config.toml
crop_scale_min = 0.7
encoder_norm_position = "pre"
encoder_widths = [64, 128, 256]
decoder_weight_standardization = false
decoder_widths = [48, 96, 96, 96]
decoder_attention = false
init = "torch_default"
residual_init = "none"
precondition_frequency = 50
one_sided = false
batch_size = 128
lr_schedule = "cosine"
final_lr_fraction = 0.1
Rows from block 10 of the encoder, named by matrix and row number. Rows with one number belong to one neuron. Each number is 50 + 12 x the weight over its row's rms, rounded and kept within 0 to 99. All counts start at 0. After the name is the row's rms in percent of the matrix's.
# fc1: MLP up (encoder.blocks.10.mlp.fc1.weight, 768x256), inputs 0-85
# fc2: MLP down (encoder.blocks.10.mlp.fc2.weight, 256x768, transposed), outputs 0-85
fc1.260 121:46 29 53 67 36 59 42 38 54 65 59 48 60 36 44 65 54 70 28 56 57 45 66 56 51 50 41 30 58 46 33 51 48 56 51 53 71 39 40 40 40 54 46 47 53 58 69 36 35 48 63 65 61 48 66 37 48 44 38 59 64 50 61 60 55 47 52 63 55 47 52 53 38 80 38 38 40 38 15 57 59 34 65 61 42 42
fc1.261 094:66 21 77 55 44 51 51 36 26 58 63 56 59 59 44 50 48 65 60 52 62 29 73 26 52 59 44 64 23 67 59 47 47 35 48 26 54 68 39 46 39 61 54 46 50 70 37 28 68 60 41 30 49 71 52 63 55 35 84 43 62 50 31 45 42 58 59 37 45 75 38 30 58 56 35 59 69 68 45 59 51 40 53 51 47 56
fc1.262 139:42 54 29 39 47 52 44 52 55 48 48 65 40 47 51 52 56 68 37 52 22 63 53 49 59 64 56 40 32 40 68 50 58 38 57 52 70 76 52 56 64 43 49 49 60 42 20 50 33 60 57 45 66 65 53 49 44 54 57 31 61 28 49 47 42 49 57 49 61 54 64 43 54 66 70 46 37 65 67 57 65 56 48 40 58 65
fc1.263 099:48 53 35 29 46 50 40 62 67 56 49 46 52 47 58 46 58 50 63 67 48 46 51 48 50 51 61 45 46 48 72 59 43 58 46 51 63 64 55 69 60 58 60 55 52 43 56 42 28 54 55 38 36 43 65 71 51 44 61 49 30 40 59 63 59 37 74 55 45 56 30 55 54 46 35 64 42 45 55 59 40 27 49 38 35 45
fc1.264 132:61 34 57 47 74 36 47 59 45 27 50 47 38 53 51 57 54 65 37 61 56 53 28 34 60 41 56 30 55 55 33 49 40 57 55 50 57 38 60 48 41 45 43 65 51 66 54 34 56 26 55 38 44 67 42 28 32 46 43 47 55 55 43 64 40 43 47 36 44 68 40 37 32 66 56 59 58 57 50 24 57 19 49 58 20 44
fc1.265 132:69 56 44 42 38 34 44 52 53 49 50 66 55 72 56 29 52 60 52 44 58 71 60 44 35 45 46 58 30 72 50 29 44 72 36 33 42 43 56 59 40 54 33 70 41 74 41 44 38 68 66 46 60 78 65 45 68 82 43 38 71 38 39 57 46 63 62 54 41 31 68 53 64 34 49 57 59 39 65 63 45 56 28 46 58 71
fc1.266 153:47 38 48 72 62 34 54 60 35 45 58 40 65 34 32 30 57 56 51 60 40 33 35 49 36 40 52 58 52 56 57 63 54 37 39 59 75 63 48 65 39 72 39 63 41 52 58 48 34 44 34 27 69 48 46 44 43 63 56 56 60 51 35 49 67 62 61 54 38 69 31 54 31 53 42 67 59 43 57 49 51 47 50 46 37 48
fc1.267 137:56 53 63 50 41 64 64 36 70 60 64 36 48 40 34 54 51 42 41 55 27 59 58 48 63 45 55 51 50 26 55 34 58 18 46 66 59 60 57 48 41 44 51 29 42 55 45 48 51 32 63 33 39 46 63 54 47 26 56 61 71 37 54 84 58 67 25 54 38 76 56 52 50 62 55 25 38 42 52 55 52 54 56 41 55 35
fc1.268 092:77 47 62 31 49 45 61 31 49 66 70 32 36 47 56 60 67 67 59 49 43 44 67 46 37 57 31 59 46 37 51 42 55 69 49 51 47 50 60 33 45 67 45 40 49 44 45 47 49 34 49 54 40 46 58 41 62 41 47 62 36 32 59 42 54 59 51 51 44 61 61 37 41 37 32 61 48 57 47 70 42 52 71 34 31 61
fc1.269 067:27 56 56 37 54 47 55 49 56 39 51 36 50 57 64 62 39 50 33 36 43 70 44 60 34 42 72 45 60 40 50 34 42 47 44 49 60 52 47 39 40 44 29 71 58 30 51 34 48 40 66 57 27 33 72 39 54 38 69 69 34 34 22 56 71 48 40 45 57 63 47 47 75 67 43 59 38 66 66 80 41 67 41 48 46 60
fc1.270 092:29 66 60 59 67 58 54 65 57 33 69 37 52 33 48 36 55 40 50 56 33 48 31 42 32 62 56 70 72 57 28 62 65 30 64 38 67 28 36 43 44 50 45 44 61 40 51 41 27 52 53 43 69 56 53 33 57 55 36 65 36 51 33 41 48 32 25 71 49 41 48 70 60 32 42 45 54 49 43 45 51 61 62 62 51 51
fc1.271 132:54 44 65 38 53 63 63 63 50 49 48 56 43 47 42 43 37 46 26 81 52 16 49 33 45 81 45 74 45 37 47 55 48 49 49 57 64 52 58 59 35 45 38 41 59 50 27 33 52 43 53 40 52 36 43 50 46 71 43 54 35 66 51 76 21 44 45 47 59 33 66 53 40 63 29 60 42 57 45 52 29 64 60 51 65 71
fc1.272 080:52 76 58 64 41 62 62 46 59 28 63 40 74 56 59 20 67 33 56 51 37 60 59 57 52 40 27 65 46 64 53 52 77 54 49 51 51 64 54 85 56 65 48 57 35 80 51 23 52 55 50 66 56 46 31 58 78 35 40 51 59 63 55 60 45 43 58 53 60 36 46 53 55 54 49 44 73 33 45 53 42 50 46 48 52 44
fc1.273 183:71 72 46 58 48 55 61 68 43 41 47 47 56 60 46 54 55 58 59 37 46 27 40 77 59 73 63 80 57 72 44 53 46 67 56 72 40 78 54 69 42 50 54 37 47 37 35 39 36 54 48 29 38 44 34 59 48 55 49 52 59 61 55 57 43 47 55 61 52 36 47 45 62 58 38 50 54 57 58 60 54 44 55 58 50 55
fc1.274 068:61 52 45 50 64 37 64 31 30 64 66 52 63 48 67 30 35 44 17 49 56 33 54 46 48 47 66 45 50 47 37 38 51 54 48 47 75 52 56 58 61 52 34 70 37 66 44 59 49 64 54 52 63 39 40 51 60 66 40 56 37 59 29 52 42 53 33 53 51 28 48 44 52 47 35 32 50 51 51 48 54 51 64 44 48 60
fc1.275 058:46 28 55 38 37 35 38 57 47 49 49 44 58 50 46 44 30 30 38 61 46 57 15 76 52 35 21 40 54 48 79 58 69 43 50 40 61 38 50 44 63 47 38 62 47 76 45 37 56 49 79 43 72 50 48 39 35 32 49 67 33 55 73 46 39 49 64 47 66 52 43 68 53 44 49 44 68 35 59 60 51 50 44 60 48 56
fc1.276 074:57 71 34 55 52 73 44 50 65 33 55 36 45 38 31 54 52 30 41 88 46 32 39 58 63 57 56 56 39 47 61 45 37 41 51 63 35 61 38 40 58 41 42 47 37 48 50 44 60 31 52 72 38 41 63 48 43 51 44 69 42 42 22 71 54 50 56 50 74 47 30 50 53 63 49 48 44 42 52 57 47 57 66 46 44 52
fc1.277 071:58 43 44 47 44 69 52 77 53 40 65 51 59 72 38 47 35 42 31 34 59 53 53 49 87 47 49 55 65 47 37 43 38 46 57 52 42 49 72 56 63 51 60 61 83 37 49 53 62 44 66 67 44 46 62 61 45 47 54 66 51 32 52 63 60 49 57 48 60 40 58 42 46 51 41 43 52 55 57 24 66 26 50 66 63 51
fc1.278 049:45 70 51 38 53 75 61 69 55 48 58 42 53 75 55 45 27 71 40 69 49 38 35 37 41 66 52 39 32 62 53 35 67 64 59 49 40 50 49 47 43 38 31 57 44 56 33 52 44 49 61 36 56 45 47 38 41 61 41 51 59 56 48 55 50 61 61 27 55 42 63 50 58 49 45 41 61 49 48 67 42 48 39 44 32 42
fc1.279 095:48 62 48 54 49 29 63 56 39 35 46 38 46 57 65 64 41 56 58 50 31 52 68 55 49 34 45 57 49 49 62 37 36 38 55 31 72 47 39 43 67 51 57 41 57 49 44 40 65 58 43 36 52 47 60 28 25 48 77 42 47 43 28 47 64 43 67 59 53 48 55 50 52 54 63 54 36 63 48 56 73 65 43 55 75 40
fc1.280 116:32 49 29 51 53 43 55 51 37 53 57 55 25 66 63 35 44 41 34 45 35 49 45 40 38 60 70 61 29 56 40 54 50 55 41 31 41 41 50 47 53 42 36 58 69 64 60 71 33 50 33 46 68 42 50 46 35 77 64 55 54 54 78 50 47 67 68 55 42 30 29 58 56 47 86 38 46 34 53 54 45 52 58 23 41 48
fc1.281 068:53 47 48 44 49 47 53 39 56 47 70 24 40 68 36 43 48 56 34 47 61 44 63 45 33 68 66 47 36 46 51 36 67 42 50 36 49 57 38 64 64 46 39 51 59 69 47 61 51 48 54 59 52 53 54 56 31 68 59 64 68 51 66 53 55 46 61 56 67 52 56 59 53 38 44 33 48 56 52 54 73 38 55 49 23 28
fc1.282 086:30 68 62 43 85 40 47 45 39 39 49 53 61 51 47 46 32 39 66 70 72 85 55 39 42 39 48 26 47 62 61 43 73 45 53 41 60 45 53 50 53 65 80 59 53 61 53 48 63 52 42 53 51 65 36 59 58 50 48 53 50 60 72 69 56 36 38 17 65 60 55 61 53 44 39 28 50 27 49 39 43 54 29 40 65 66
fc1.283 056:54 65 32 29 34 52 51 44 38 54 26 56 48 42 59 59 45 61 77 84 45 40 48 64 28 81 61 52 52 46 35 40 65 59 43 49 64 50 31 49 44 27 52 72 38 36 51 47 47 70 22 44 40 64 43 60 63 56 67 50 40 49 53 53 50 60 44 37 58 58 54 60 61 41 51 48 33 42 41 18 54 37 41 53 41 46
fc1.284 111:67 69 49 40 52 33 50 48 41 33 67 70 44 47 61 37 55 51 58 54 47 55 60 50 50 59 64 55 52 37 60 33 72 37 64 61 52 70 59 71 47 62 51 43 20 52 34 38 43 66 40 38 45 49 70 57 55 52 52 56 55 53 34 60 56 12 42 61 40 55 70 39 51 56 50 41 47 47 45 50 46 54 50 48 52 63
fc1.285 119:25 43 63 59 38 20 24 64 49 62 73 47 26 33 59 73 57 70 52 73 45 37 53 42 49 64 31 34 49 57 50 57 47 35 64 48 60 27 55 54 62 45 49 52 40 45 34 51 38 51 43 67 59 42 62 47 46 35 46 57 51 59 49 57 53 40 44 31 30 46 51 43 57 41 56 45 18 50 43 36 43 42 46 63 58 48
fc1.286 069:55 71 57 53 60 54 41 42 32 62 60 60 38 61 29 37 68 56 34 63 42 69 48 54 44 44 36 20 45 83 49 39 44 69 52 60 47 69 68 53 60 47 48 33 44 58 60 51 26 57 47 39 58 51 54 39 46 46 52 37 63 67 63 29 48 29 55 60 59 45 59 37 42 56 69 38 50 48 48 76 33 63 37 52 32 38
fc1.287 111:63 57 57 43 62 35 68 54 38 21 45 62 59 47 48 49 49 48 35 53 42 58 52 42 38 55 60 65 53 51 57 26 69 66 70 55 63 55 42 58 61 59 44 43 32 69 61 55 27 58 52 63 30 54 47 69 55 57 48 76 45 23 31 41 52 62 60 56 50 62 58 64 59 40 66 34 40 45 46 46 55 38 59 63 72 79
fc1.288 066:76 70 31 50 41 68 63 47 31 42 51 47 57 72 55 36 36 54 54 52 41 32 51 45 34 62 58 66 43 41 41 56 34 54 49 22 35 75 75 56 64 68 40 70 39 65 46 51 57 66 36 41 63 33 63 45 66 54 45 59 60 56 49 62 55 47 34 75 48 43 48 39 41 30 50 66 44 35 40 39 39 45 50 45 44 67
fc1.289 124:68 42 47 63 61 38 40 61 50 54 61 43 65 71 60 66 55 47 51 44 53 29 66 48 53 59 61 61 43 32 54 63 34 63 21 54 68 44 47 63 57 55 43 54 51 71 63 44 28 47 43 68 43 49 24 60 41 43 53 36 54 49 51 64 62 63 44 38 58 37 39 56 70 43 21 45 62 33 44 57 36 43 35 58 56 63
fc1.290 148:19 52 71 62 32 46 46 41 36 24 76 47 53 50 52 53 56 51 45 61 45 25 63 68 41 49 57 44 51 35 36 42 51 26 61 64 52 72 70 45 55 40 43 38 43 44 65 48 63 56 51 53 33 57 42 53 42 27 76 54 61 41 50 45 53 42 47 52 52 53 46 37 59 48 35 47 35 47 38 46 52 94 45 57 58 41
fc1.291 114:45 79 58 41 43 52 43 55 74 55 57 48 47 57 58 63 37 63 42 65 70 47 47 55 45 63 69 23 53 40 42 41 47 51 51 43 45 65 44 46 62 42 49 57 66 49 53 47 40 52 31 52 44 50 42 36 50 38 57 66 50 43 67 71 67 73 57 59 53 59 48 61 54 76 44 88 38 48 33 50 47 45 59 34 66 47
fc1.292 063:50 26 51 64 58 54 49 50 48 49 40 68 49 73 42 65 32 73 36 56 40 59 48 41 17 34 50 59 49 68 48 57 65 49 26 54 34 46 57 67 44 42 47 25 68 53 63 54 55 43 32 62 69 62 36 47 46 46 63 63 43 29 58 42 27 48 65 62 41 58 51 33 45 41 62 45 48 56 50 56 39 38 56 33 65 65
fc1.293 112:54 44 46 44 56 74 79 56 48 33 45 59 56 82 83 46 35 47 34 50 30 73 44 56 36 67 55 59 43 57 56 54 75 52 55 53 40 49 30 63 65 46 74 45 27 48 46 57 42 50 66 43 68 40 50 50 57 57 53 40 52 60 54 60 55 51 61 68 86 63 50 56 72 47 49 45 45 29 41 50 53 34 61 62 40 50
fc1.294 099:57 50 48 54 40 46 46 27 49 58 43 58 65 61 34 22 43 38 40 46 52 58 60 56 36 60 56 41 54 46 55 38 51 24 52 57 56 44 40 59 66 41 28 78 43 63 73 63 51 56 44 22 31 61 60 34 52 58 53 40 91 38 50 62 52 57 63 55 34 54 56 51 65 57 52 46 58 55 73 50 73 58 56 75 49 45
fc1.295 066:56 61 63 54 40 53 62 62 47 45 60 41 59 59 53 32 32 74 36 64 46 43 57 56 58 52 54 57 52 41 50 58 48 39 52 51 59 60 40 42 56 58 43 28 59 65 43 49 44 47 60 66 22 53 48 70 57 52 44 65 51 53 39 55 55 68 42 54 64 62 41 42 59 59 58 45 69 46 62 72 37 49 40 44 72 73
fc1.296 145:53 69 39 22 50 51 48 71 35 55 59 52 62 48 38 44 51 22 57 54 33 34 36 35 44 51 57 35 61 45 45 64 60 53 55 53 60 43 42 70 57 22 60 34 45 39 61 72 28 55 39 42 55 54 59 26 56 65 33 46 42 47 57 54 60 50 50 38 36 52 49 40 69 59 59 61 63 40 68 47 46 51 51 49 49 30
fc1.297 078:56 37 66 52 44 41 51 67 47 43 34 68 29 34 45 47 56 64 46 49 43 54 49 51 47 53 59 24 53 57 44 36 60 37 59 39 73 57 30 59 58 55 31 51 27 67 39 44 47 30 45 49 48 56 56 78 59 47 49 67 62 34 60 37 68 71 30 54 38 58 65 41 32 44 58 58 28 47 47 55 68 51 35 63 55 59
fc1.298 063:38 48 54 55 59 56 63 72 71 55 59 66 29 57 49 42 46 56 59 38 47 49 53 41 81 35 63 44 39 74 35 61 25 53 34 49 47 49 61 70 72 66 42 54 38 71 49 43 54 58 48 44 63 45 51 57 40 38 31 43 65 58 59 67 56 48 71 69 40 59 51 53 59 38 56 55 58 63 68 73 42 52 54 38 55 43
fc2.260 116:49 50 38 57 36 38 53 59 59 28 57 44 52 39 38 18 43 25 49 50 24 55 55 41 51 56 45 63 54 21 40 49 46 50 39 58 49 49 41 75 48 38 48 60 35 47 38 62 64 61 39 47 69 49 42 38 43 37 79 36 60 30 41 59 55 45 34 67 62 43 48 45 35 47 42 36 45 44 43 41 52 60 39 46 56 59
fc2.261 095:59 49 41 59 76 45 52 67 82 56 38 45 31 52 58 55 49 47 31 30 57 50 57 58 57 76 50 46 84 54 64 47 22 45 59 65 48 27 54 41 55 61 41 48 65 37 63 54 38 38 66 59 63 37 65 57 30 59 39 59 59 55 55 65 44 49 43 44 57 52 41 65 63 65 50 51 46 37 35 75 46 57 44 45 49 53
fc2.262 131:47 40 65 56 59 72 59 64 36 66 41 62 46 45 59 49 48 33 53 44 50 34 66 52 14 42 44 46 46 55 49 65 71 37 50 33 37 49 39 32 49 43 49 63 69 52 46 42 63 52 33 64 40 42 46 42 50 40 42 63 51 58 56 56 47 50 45 29 39 43 36 70 49 54 45 58 60 52 65 51 61 56 25 63 59 39
fc2.263 104:57 55 57 49 39 44 46 39 57 56 53 51 55 56 45 60 39 39 26 39 48 40 68 53 41 61 46 60 39 67 34 66 61 45 41 53 23 52 55 49 57 51 60 54 31 62 58 41 43 55 33 62 58 45 61 44 58 48 86 51 55 46 34 72 25 44 33 67 59 65 48 54 60 43 71 52 26 56 40 62 42 51 44 38 47 54
fc2.264 119:61 42 29 59 43 76 58 15 43 44 52 44 57 60 58 36 40 30 64 41 32 49 71 30 31 29 51 44 50 48 56 44 58 50 31 59 35 58 54 55 39 34 59 43 40 69 42 64 46 51 48 34 36 47 50 42 54 51 59 52 64 54 35 33 49 71 39 49 59 31 53 59 53 37 41 40 45 58 54 40 51 54 43 41 49 53
fc2.265 123:60 60 63 61 41 57 59 49 45 34 38 35 43 65 43 60 44 39 63 49 75 43 46 48 51 63 39 63 73 22 54 47 41 51 52 46 46 65 39 26 51 62 57 31 51 38 41 47 45 35 30 40 54 26 45 47 49 29 55 46 35 42 43 68 62 66 64 32 59 51 40 43 61 31 50 45 67 72 61 33 55 35 70 28 28 64
fc2.266 135:73 64 44 42 40 61 46 48 59 54 39 54 32 54 41 40 57 32 63 68 57 52 49 69 52 38 55 52 62 33 53 58 46 63 46 56 16 69 45 43 63 61 55 67 37 47 69 46 57 63 38 39 42 49 21 27 63 45 56 38 18 64 57 62 62 54 59 39 49 31 48 64 64 37 53 66 67 45 51 35 56 66 58 43 23 49
fc2.267 131:84 77 40 50 36 61 74 35 52 54 22 39 79 72 43 39 66 50 47 37 61 68 53 46 31 43 50 68 63 55 39 58 66 41 44 46 60 43 66 54 35 59 50 36 46 50 52 48 60 56 32 34 57 53 80 31 56 51 52 54 68 48 66 47 44 38 45 50 49 74 52 39 50 49 47 57 62 50 49 47 66 43 55 51 84 51
fc2.268 090:37 89 31 58 52 64 56 51 41 56 36 55 59 45 41 62 52 55 31 48 68 54 63 32 52 51 43 62 43 51 63 58 42 70 53 39 60 48 49 35 53 59 52 50 29 44 47 37 58 50 35 37 56 38 64 49 70 56 46 53 58 50 55 38 37 34 38 34 43 64 65 52 45 50 48 61 46 39 53 61 60 52 44 54 71 43
fc2.269 077:58 29 53 41 69 60 46 47 73 60 42 40 77 65 29 60 38 34 49 71 35 35 33 37 55 42 51 61 56 70 53 66 60 79 53 63 51 56 37 56 57 44 49 32 57 45 42 59 48 62 61 62 59 54 24 57 54 67 16 48 66 49 73 72 58 64 54 67 44 45 47 46 48 52 28 35 58 45 50 35 39 69 55 44 57 70
fc2.270 107:47 43 53 35 52 41 60 45 51 60 13 51 65 48 58 55 60 73 51 55 54 45 39 54 50 58 44 60 54 40 65 40 41 65 47 51 60 46 51 45 45 62 55 68 49 38 34 32 62 48 37 49 55 55 76 58 58 39 51 30 64 31 41 47 63 44 47 63 15 48 46 54 16 42 39 81 75 59 43 51 71 48 53 75 67 38
fc2.271 117:57 13 44 55 80 66 65 39 66 43 55 62 21 52 40 61 58 48 77 49 31 48 47 51 30 51 29 55 52 42 37 49 68 45 34 68 51 41 42 63 59 67 51 51 82 43 38 64 43 49 61 42 43 43 53 59 51 57 46 60 47 50 40 39 45 48 64 33 59 33 55 63 78 61 39 71 44 38 60 72 41 48 45 46 41 45
fc2.272 077:55 44 31 52 76 41 53 55 74 56 58 55 50 43 34 70 50 57 47 60 56 42 62 30 58 43 61 37 50 34 61 59 39 46 60 45 56 42 56 22 31 31 52 54 61 28 46 69 41 63 45 59 37 44 42 60 34 51 46 55 53 58 43 63 50 60 57 44 48 49 44 56 47 38 42 42 45 51 42 44 65 55 61 57 53 47
fc2.273 175:19 58 60 54 72 40 29 15 61 57 65 54 49 63 46 60 65 46 57 42 46 61 60 44 51 39 44 19 55 29 56 51 44 26 62 52 36 40 51 53 66 65 45 60 55 48 53 52 65 41 59 57 33 47 66 53 34 39 46 57 48 52 40 53 69 56 46 68 56 49 33 42 57 69 56 43 70 39 39 63 43 37 45 61 62 46
fc2.274 067:40 59 40 43 43 50 55 59 60 28 46 50 69 48 37 57 48 51 64 61 49 70 29 28 56 58 44 40 53 55 55 69 47 29 57 53 23 43 53 39 47 34 38 46 57 43 64 55 41 53 37 60 28 53 44 39 50 42 64 49 30 41 53 39 45 39 65 43 30 67 58 45 62 56 73 63 50 55 38 54 58 45 49 57 46 49
fc2.275 074:58 90 43 56 56 45 51 38 73 37 59 49 23 44 56 45 54 59 55 38 41 53 79 30 52 40 63 57 46 41 56 42 20 50 72 48 38 42 44 57 54 44 51 24 83 29 53 61 39 56 27 52 38 60 47 55 49 75 55 38 55 50 27 67 63 57 41 51 31 49 39 31 41 58 54 42 23 59 38 13 49 58 67 45 45 49
fc2.276 078:42 31 47 44 60 45 57 54 21 45 52 65 48 61 47 62 39 58 45 22 24 53 18 66 32 52 66 37 51 57 41 40 80 32 37 41 59 41 53 53 59 46 34 62 36 57 36 56 41 57 50 32 47 37 48 43 54 34 47 43 64 36 59 02 62 58 37 54 46 59 58 60 36 49 54 59 24 75 51 38 52 52 41 34 40 45
fc2.277 089:35 62 49 51 44 39 48 17 57 47 49 42 46 43 54 44 55 73 50 62 33 40 47 60 29 39 52 47 43 41 52 65 53 57 37 57 38 66 16 39 30 59 41 27 32 72 50 46 52 49 23 35 54 60 37 50 52 55 39 49 49 55 53 45 34 55 29 53 43 49 31 41 58 53 59 73 64 50 55 78 47 53 51 48 40 44
fc2.278 058:67 41 72 65 49 47 57 54 54 47 66 58 19 47 47 44 63 55 55 59 48 41 54 46 46 24 29 52 43 44 46 49 76 61 69 58 59 52 44 40 51 53 37 20 54 47 30 47 62 58 58 47 68 34 49 53 62 63 39 47 60 65 56 58 48 28 43 42 66 59 47 43 54 58 44 45 51 55 37 40 28 39 44 37 66 36
fc2.279 109:44 51 43 61 80 42 38 45 26 46 37 38 63 54 63 48 39 36 35 31 37 42 14 59 44 40 53 47 49 66 45 55 59 59 30 46 40 49 63 49 36 51 56 44 37 58 57 24 53 40 49 58 66 54 55 29 64 38 44 54 39 51 62 67 65 63 42 56 44 41 59 55 60 69 64 42 48 53 62 73 41 41 46 26 44 35
fc2.280 103:46 60 57 56 64 62 64 52 59 28 39 61 61 28 26 46 55 53 67 69 56 67 71 53 68 51 40 63 56 52 56 64 40 42 57 40 41 61 36 53 51 69 51 55 35 38 46 12 79 35 55 46 54 49 48 36 64 33 41 31 38 31 56 44 32 18 37 52 48 66 69 67 43 66 42 57 50 64 46 58 52 59 67 65 66 58
fc2.281 062:59 48 49 49 46 41 40 49 33 41 61 74 56 58 39 47 58 47 63 57 55 50 72 60 47 44 48 62 39 57 50 65 57 37 65 53 51 57 46 80 70 65 35 38 37 44 38 50 64 50 79 53 38 50 53 58 59 43 38 38 78 52 44 63 38 43 43 71 43 58 50 49 45 35 45 43 32 48 44 38 38 42 50 39 50 55
fc2.282 105:13 43 49 55 25 73 56 64 54 45 68 41 38 59 47 54 44 43 32 38 44 55 24 33 46 71 51 53 51 61 39 44 66 34 50 67 51 45 45 51 37 45 46 59 40 64 56 59 43 49 39 40 55 78 54 23 36 44 46 33 48 48 47 59 38 34 53 70 42 65 55 36 44 57 66 38 33 55 47 60 55 62 68 31 30 43
fc2.283 059:72 50 67 38 63 57 50 64 55 57 58 61 48 79 59 58 44 17 31 41 67 56 50 58 64 46 58 54 48 53 45 50 52 50 25 37 42 52 76 37 58 30 42 37 65 49 49 46 56 66 70 63 69 47 37 47 45 32 47 36 54 67 61 62 43 40 46 40 42 63 41 41 32 63 52 51 40 66 46 82 55 76 51 41 46 69
fc2.284 094:51 63 65 34 51 38 35 63 49 34 45 53 67 50 60 26 64 45 47 37 40 46 57 67 29 54 51 36 72 40 11 55 63 44 62 58 37 37 58 42 46 52 47 33 27 42 66 67 57 42 47 40 60 45 48 58 69 36 36 52 60 44 52 39 31 57 48 42 55 39 58 52 48 37 60 50 46 29 58 63 38 63 54 43 53 64
fc2.285 111:68 46 39 28 58 60 44 31 43 46 37 58 57 74 51 51 50 58 59 32 57 61 54 38 80 32 53 68 57 62 35 31 48 74 35 55 66 50 50 43 39 37 55 18 60 54 48 59 61 49 46 15 39 71 58 53 28 61 49 54 49 56 38 51 33 63 39 46 82 56 52 41 47 44 41 60 81 58 48 55 48 57 65 38 30 39
fc2.286 074:49 17 53 41 15 38 58 56 54 59 59 42 62 54 52 55 26 47 61 45 43 44 56 39 34 58 64 60 62 26 44 58 68 45 54 41 47 49 45 53 34 62 57 51 58 46 44 46 51 37 45 58 40 56 43 53 60 56 34 72 25 33 27 64 54 67 42 38 41 54 49 52 53 43 46 60 51 48 58 17 54 34 45 39 46 55
fc2.287 100:43 46 28 58 74 43 25 63 43 61 61 58 54 38 47 50 52 59 45 28 45 43 52 56 45 47 49 78 47 45 54 19 52 41 56 55 56 38 52 38 47 40 40 61 57 41 26 26 70 56 52 49 52 54 69 54 56 56 64 30 55 43 38 51 40 64 23 61 53 45 50 58 42 45 55 48 57 52 48 56 62 70 46 44 74 46
fc2.288 070:40 46 55 31 42 54 51 54 50 52 33 46 16 42 43 32 55 43 42 61 52 56 36 56 59 30 43 48 52 67 46 42 57 46 33 54 38 35 09 52 44 36 47 28 39 62 43 50 35 51 53 31 67 38 32 51 33 57 36 38 34 47 78 57 55 57 67 21 69 69 43 52 37 47 39 59 50 66 45 24 65 48 67 41 53 32
fc2.289 122:45 41 52 65 44 59 35 38 36 51 52 31 36 34 46 48 60 56 44 40 30 61 39 34 40 42 66 52 54 59 45 70 68 36 51 31 42 43 48 46 33 45 47 54 50 50 42 53 58 79 44 35 40 62 63 52 66 60 68 60 64 42 44 19 58 60 24 32 68 52 51 54 48 53 48 43 32 60 36 47 54 50 43 54 30 42
fc2.290 123:77 40 33 29 54 59 82 53 38 63 33 32 52 69 52 44 55 38 45 52 55 49 64 62 36 44 47 65 59 56 49 64 48 71 31 51 63 27 57 59 49 49 68 67 59 62 60 56 39 56 53 59 67 40 34 35 38 69 61 52 37 52 50 60 28 61 62 32 52 67 44 47 40 32 54 53 62 48 69 57 41 57 61 45 46 69
fc2.291 105:70 93 46 63 17 39 44 39 61 36 60 56 42 61 55 44 56 41 55 54 57 64 37 33 37 39 58 66 43 39 57 56 48 53 34 63 38 54 41 44 59 62 46 48 45 66 47 37 43 53 46 46 46 22 67 61 51 38 67 50 41 44 54 64 64 58 39 48 89 63 39 49 37 52 51 48 63 27 46 54 45 44 54 61 71 52
fc2.292 071:59 87 54 47 49 37 64 56 56 59 50 31 57 44 65 41 66 37 57 48 54 50 47 54 75 61 43 48 28 42 44 41 48 69 61 65 62 49 26 44 33 43 64 57 38 45 45 58 62 61 67 46 40 51 58 56 51 54 46 50 53 56 38 73 74 55 55 53 70 45 45 62 59 51 44 54 65 42 42 44 56 73 49 49 42 32
fc2.293 108:35 32 77 60 58 54 49 52 47 55 61 52 14 53 75 62 52 37 61 73 39 67 59 37 39 38 39 56 27 50 60 68 48 47 53 48 59 55 51 66 42 52 48 61 58 58 72 43 57 61 62 58 43 40 61 63 52 67 39 50 45 58 60 40 60 42 72 36 50 53 46 60 65 54 46 61 51 46 67 45 40 55 43 57 53 44
fc2.294 101:61 72 56 50 49 48 59 61 48 32 41 36 49 56 54 40 48 70 49 51 51 57 41 54 54 46 41 63 45 53 36 46 52 75 42 29 37 59 50 58 64 49 77 40 38 33 47 67 40 44 50 73 83 42 43 44 51 23 59 59 29 51 61 32 39 52 44 41 61 48 58 45 52 37 50 55 40 62 43 46 35 46 35 44 28 58
fc2.295 078:50 00 57 61 49 64 57 59 65 53 42 68 58 46 29 43 49 40 54 37 50 41 90 36 34 46 42 58 55 46 53 51 49 33 48 55 71 49 61 69 81 51 38 53 53 48 27 47 47 51 64 65 43 63 49 47 41 58 52 70 54 27 58 51 46 50 61 45 40 49 44 48 51 37 37 41 32 65 56 14 72 50 62 46 46 47
fc2.296 136:34 55 32 42 62 50 44 56 23 44 32 48 55 46 57 53 51 53 73 44 52 52 47 35 63 44 39 32 72 66 50 63 52 36 70 55 54 32 69 38 23 44 26 60 60 31 52 48 55 40 52 38 40 53 60 26 62 52 48 54 56 32 53 48 41 57 39 57 67 61 59 52 43 44 64 51 43 54 37 43 39 50 56 48 37 42
fc2.297 076:53 58 38 52 31 47 37 75 58 67 54 40 64 61 42 40 44 33 36 28 46 34 51 66 36 46 62 46 28 60 44 62 61 55 58 52 38 52 51 47 67 41 54 44 57 51 53 75 54 55 44 65 63 45 52 17 25 48 51 52 72 56 50 15 44 41 43 59 44 42 56 57 61 38 35 54 40 52 64 54 35 62 42 52 50 49
fc2.298 065:37 65 53 65 42 45 37 50 59 52 61 45 80 34 49 61 55 60 48 74 46 39 50 45 23 66 48 22 58 32 68 57 63 59 79 65 55 52 49 31 32 62 52 45 53 44 46 48 51 54 51 64 33 53 34 55 81 58 40 64 45 46 33 48 30 25 42 48 46 34 38 55 63 67 51 52 43 31 60 48 53 43 43 50 69 53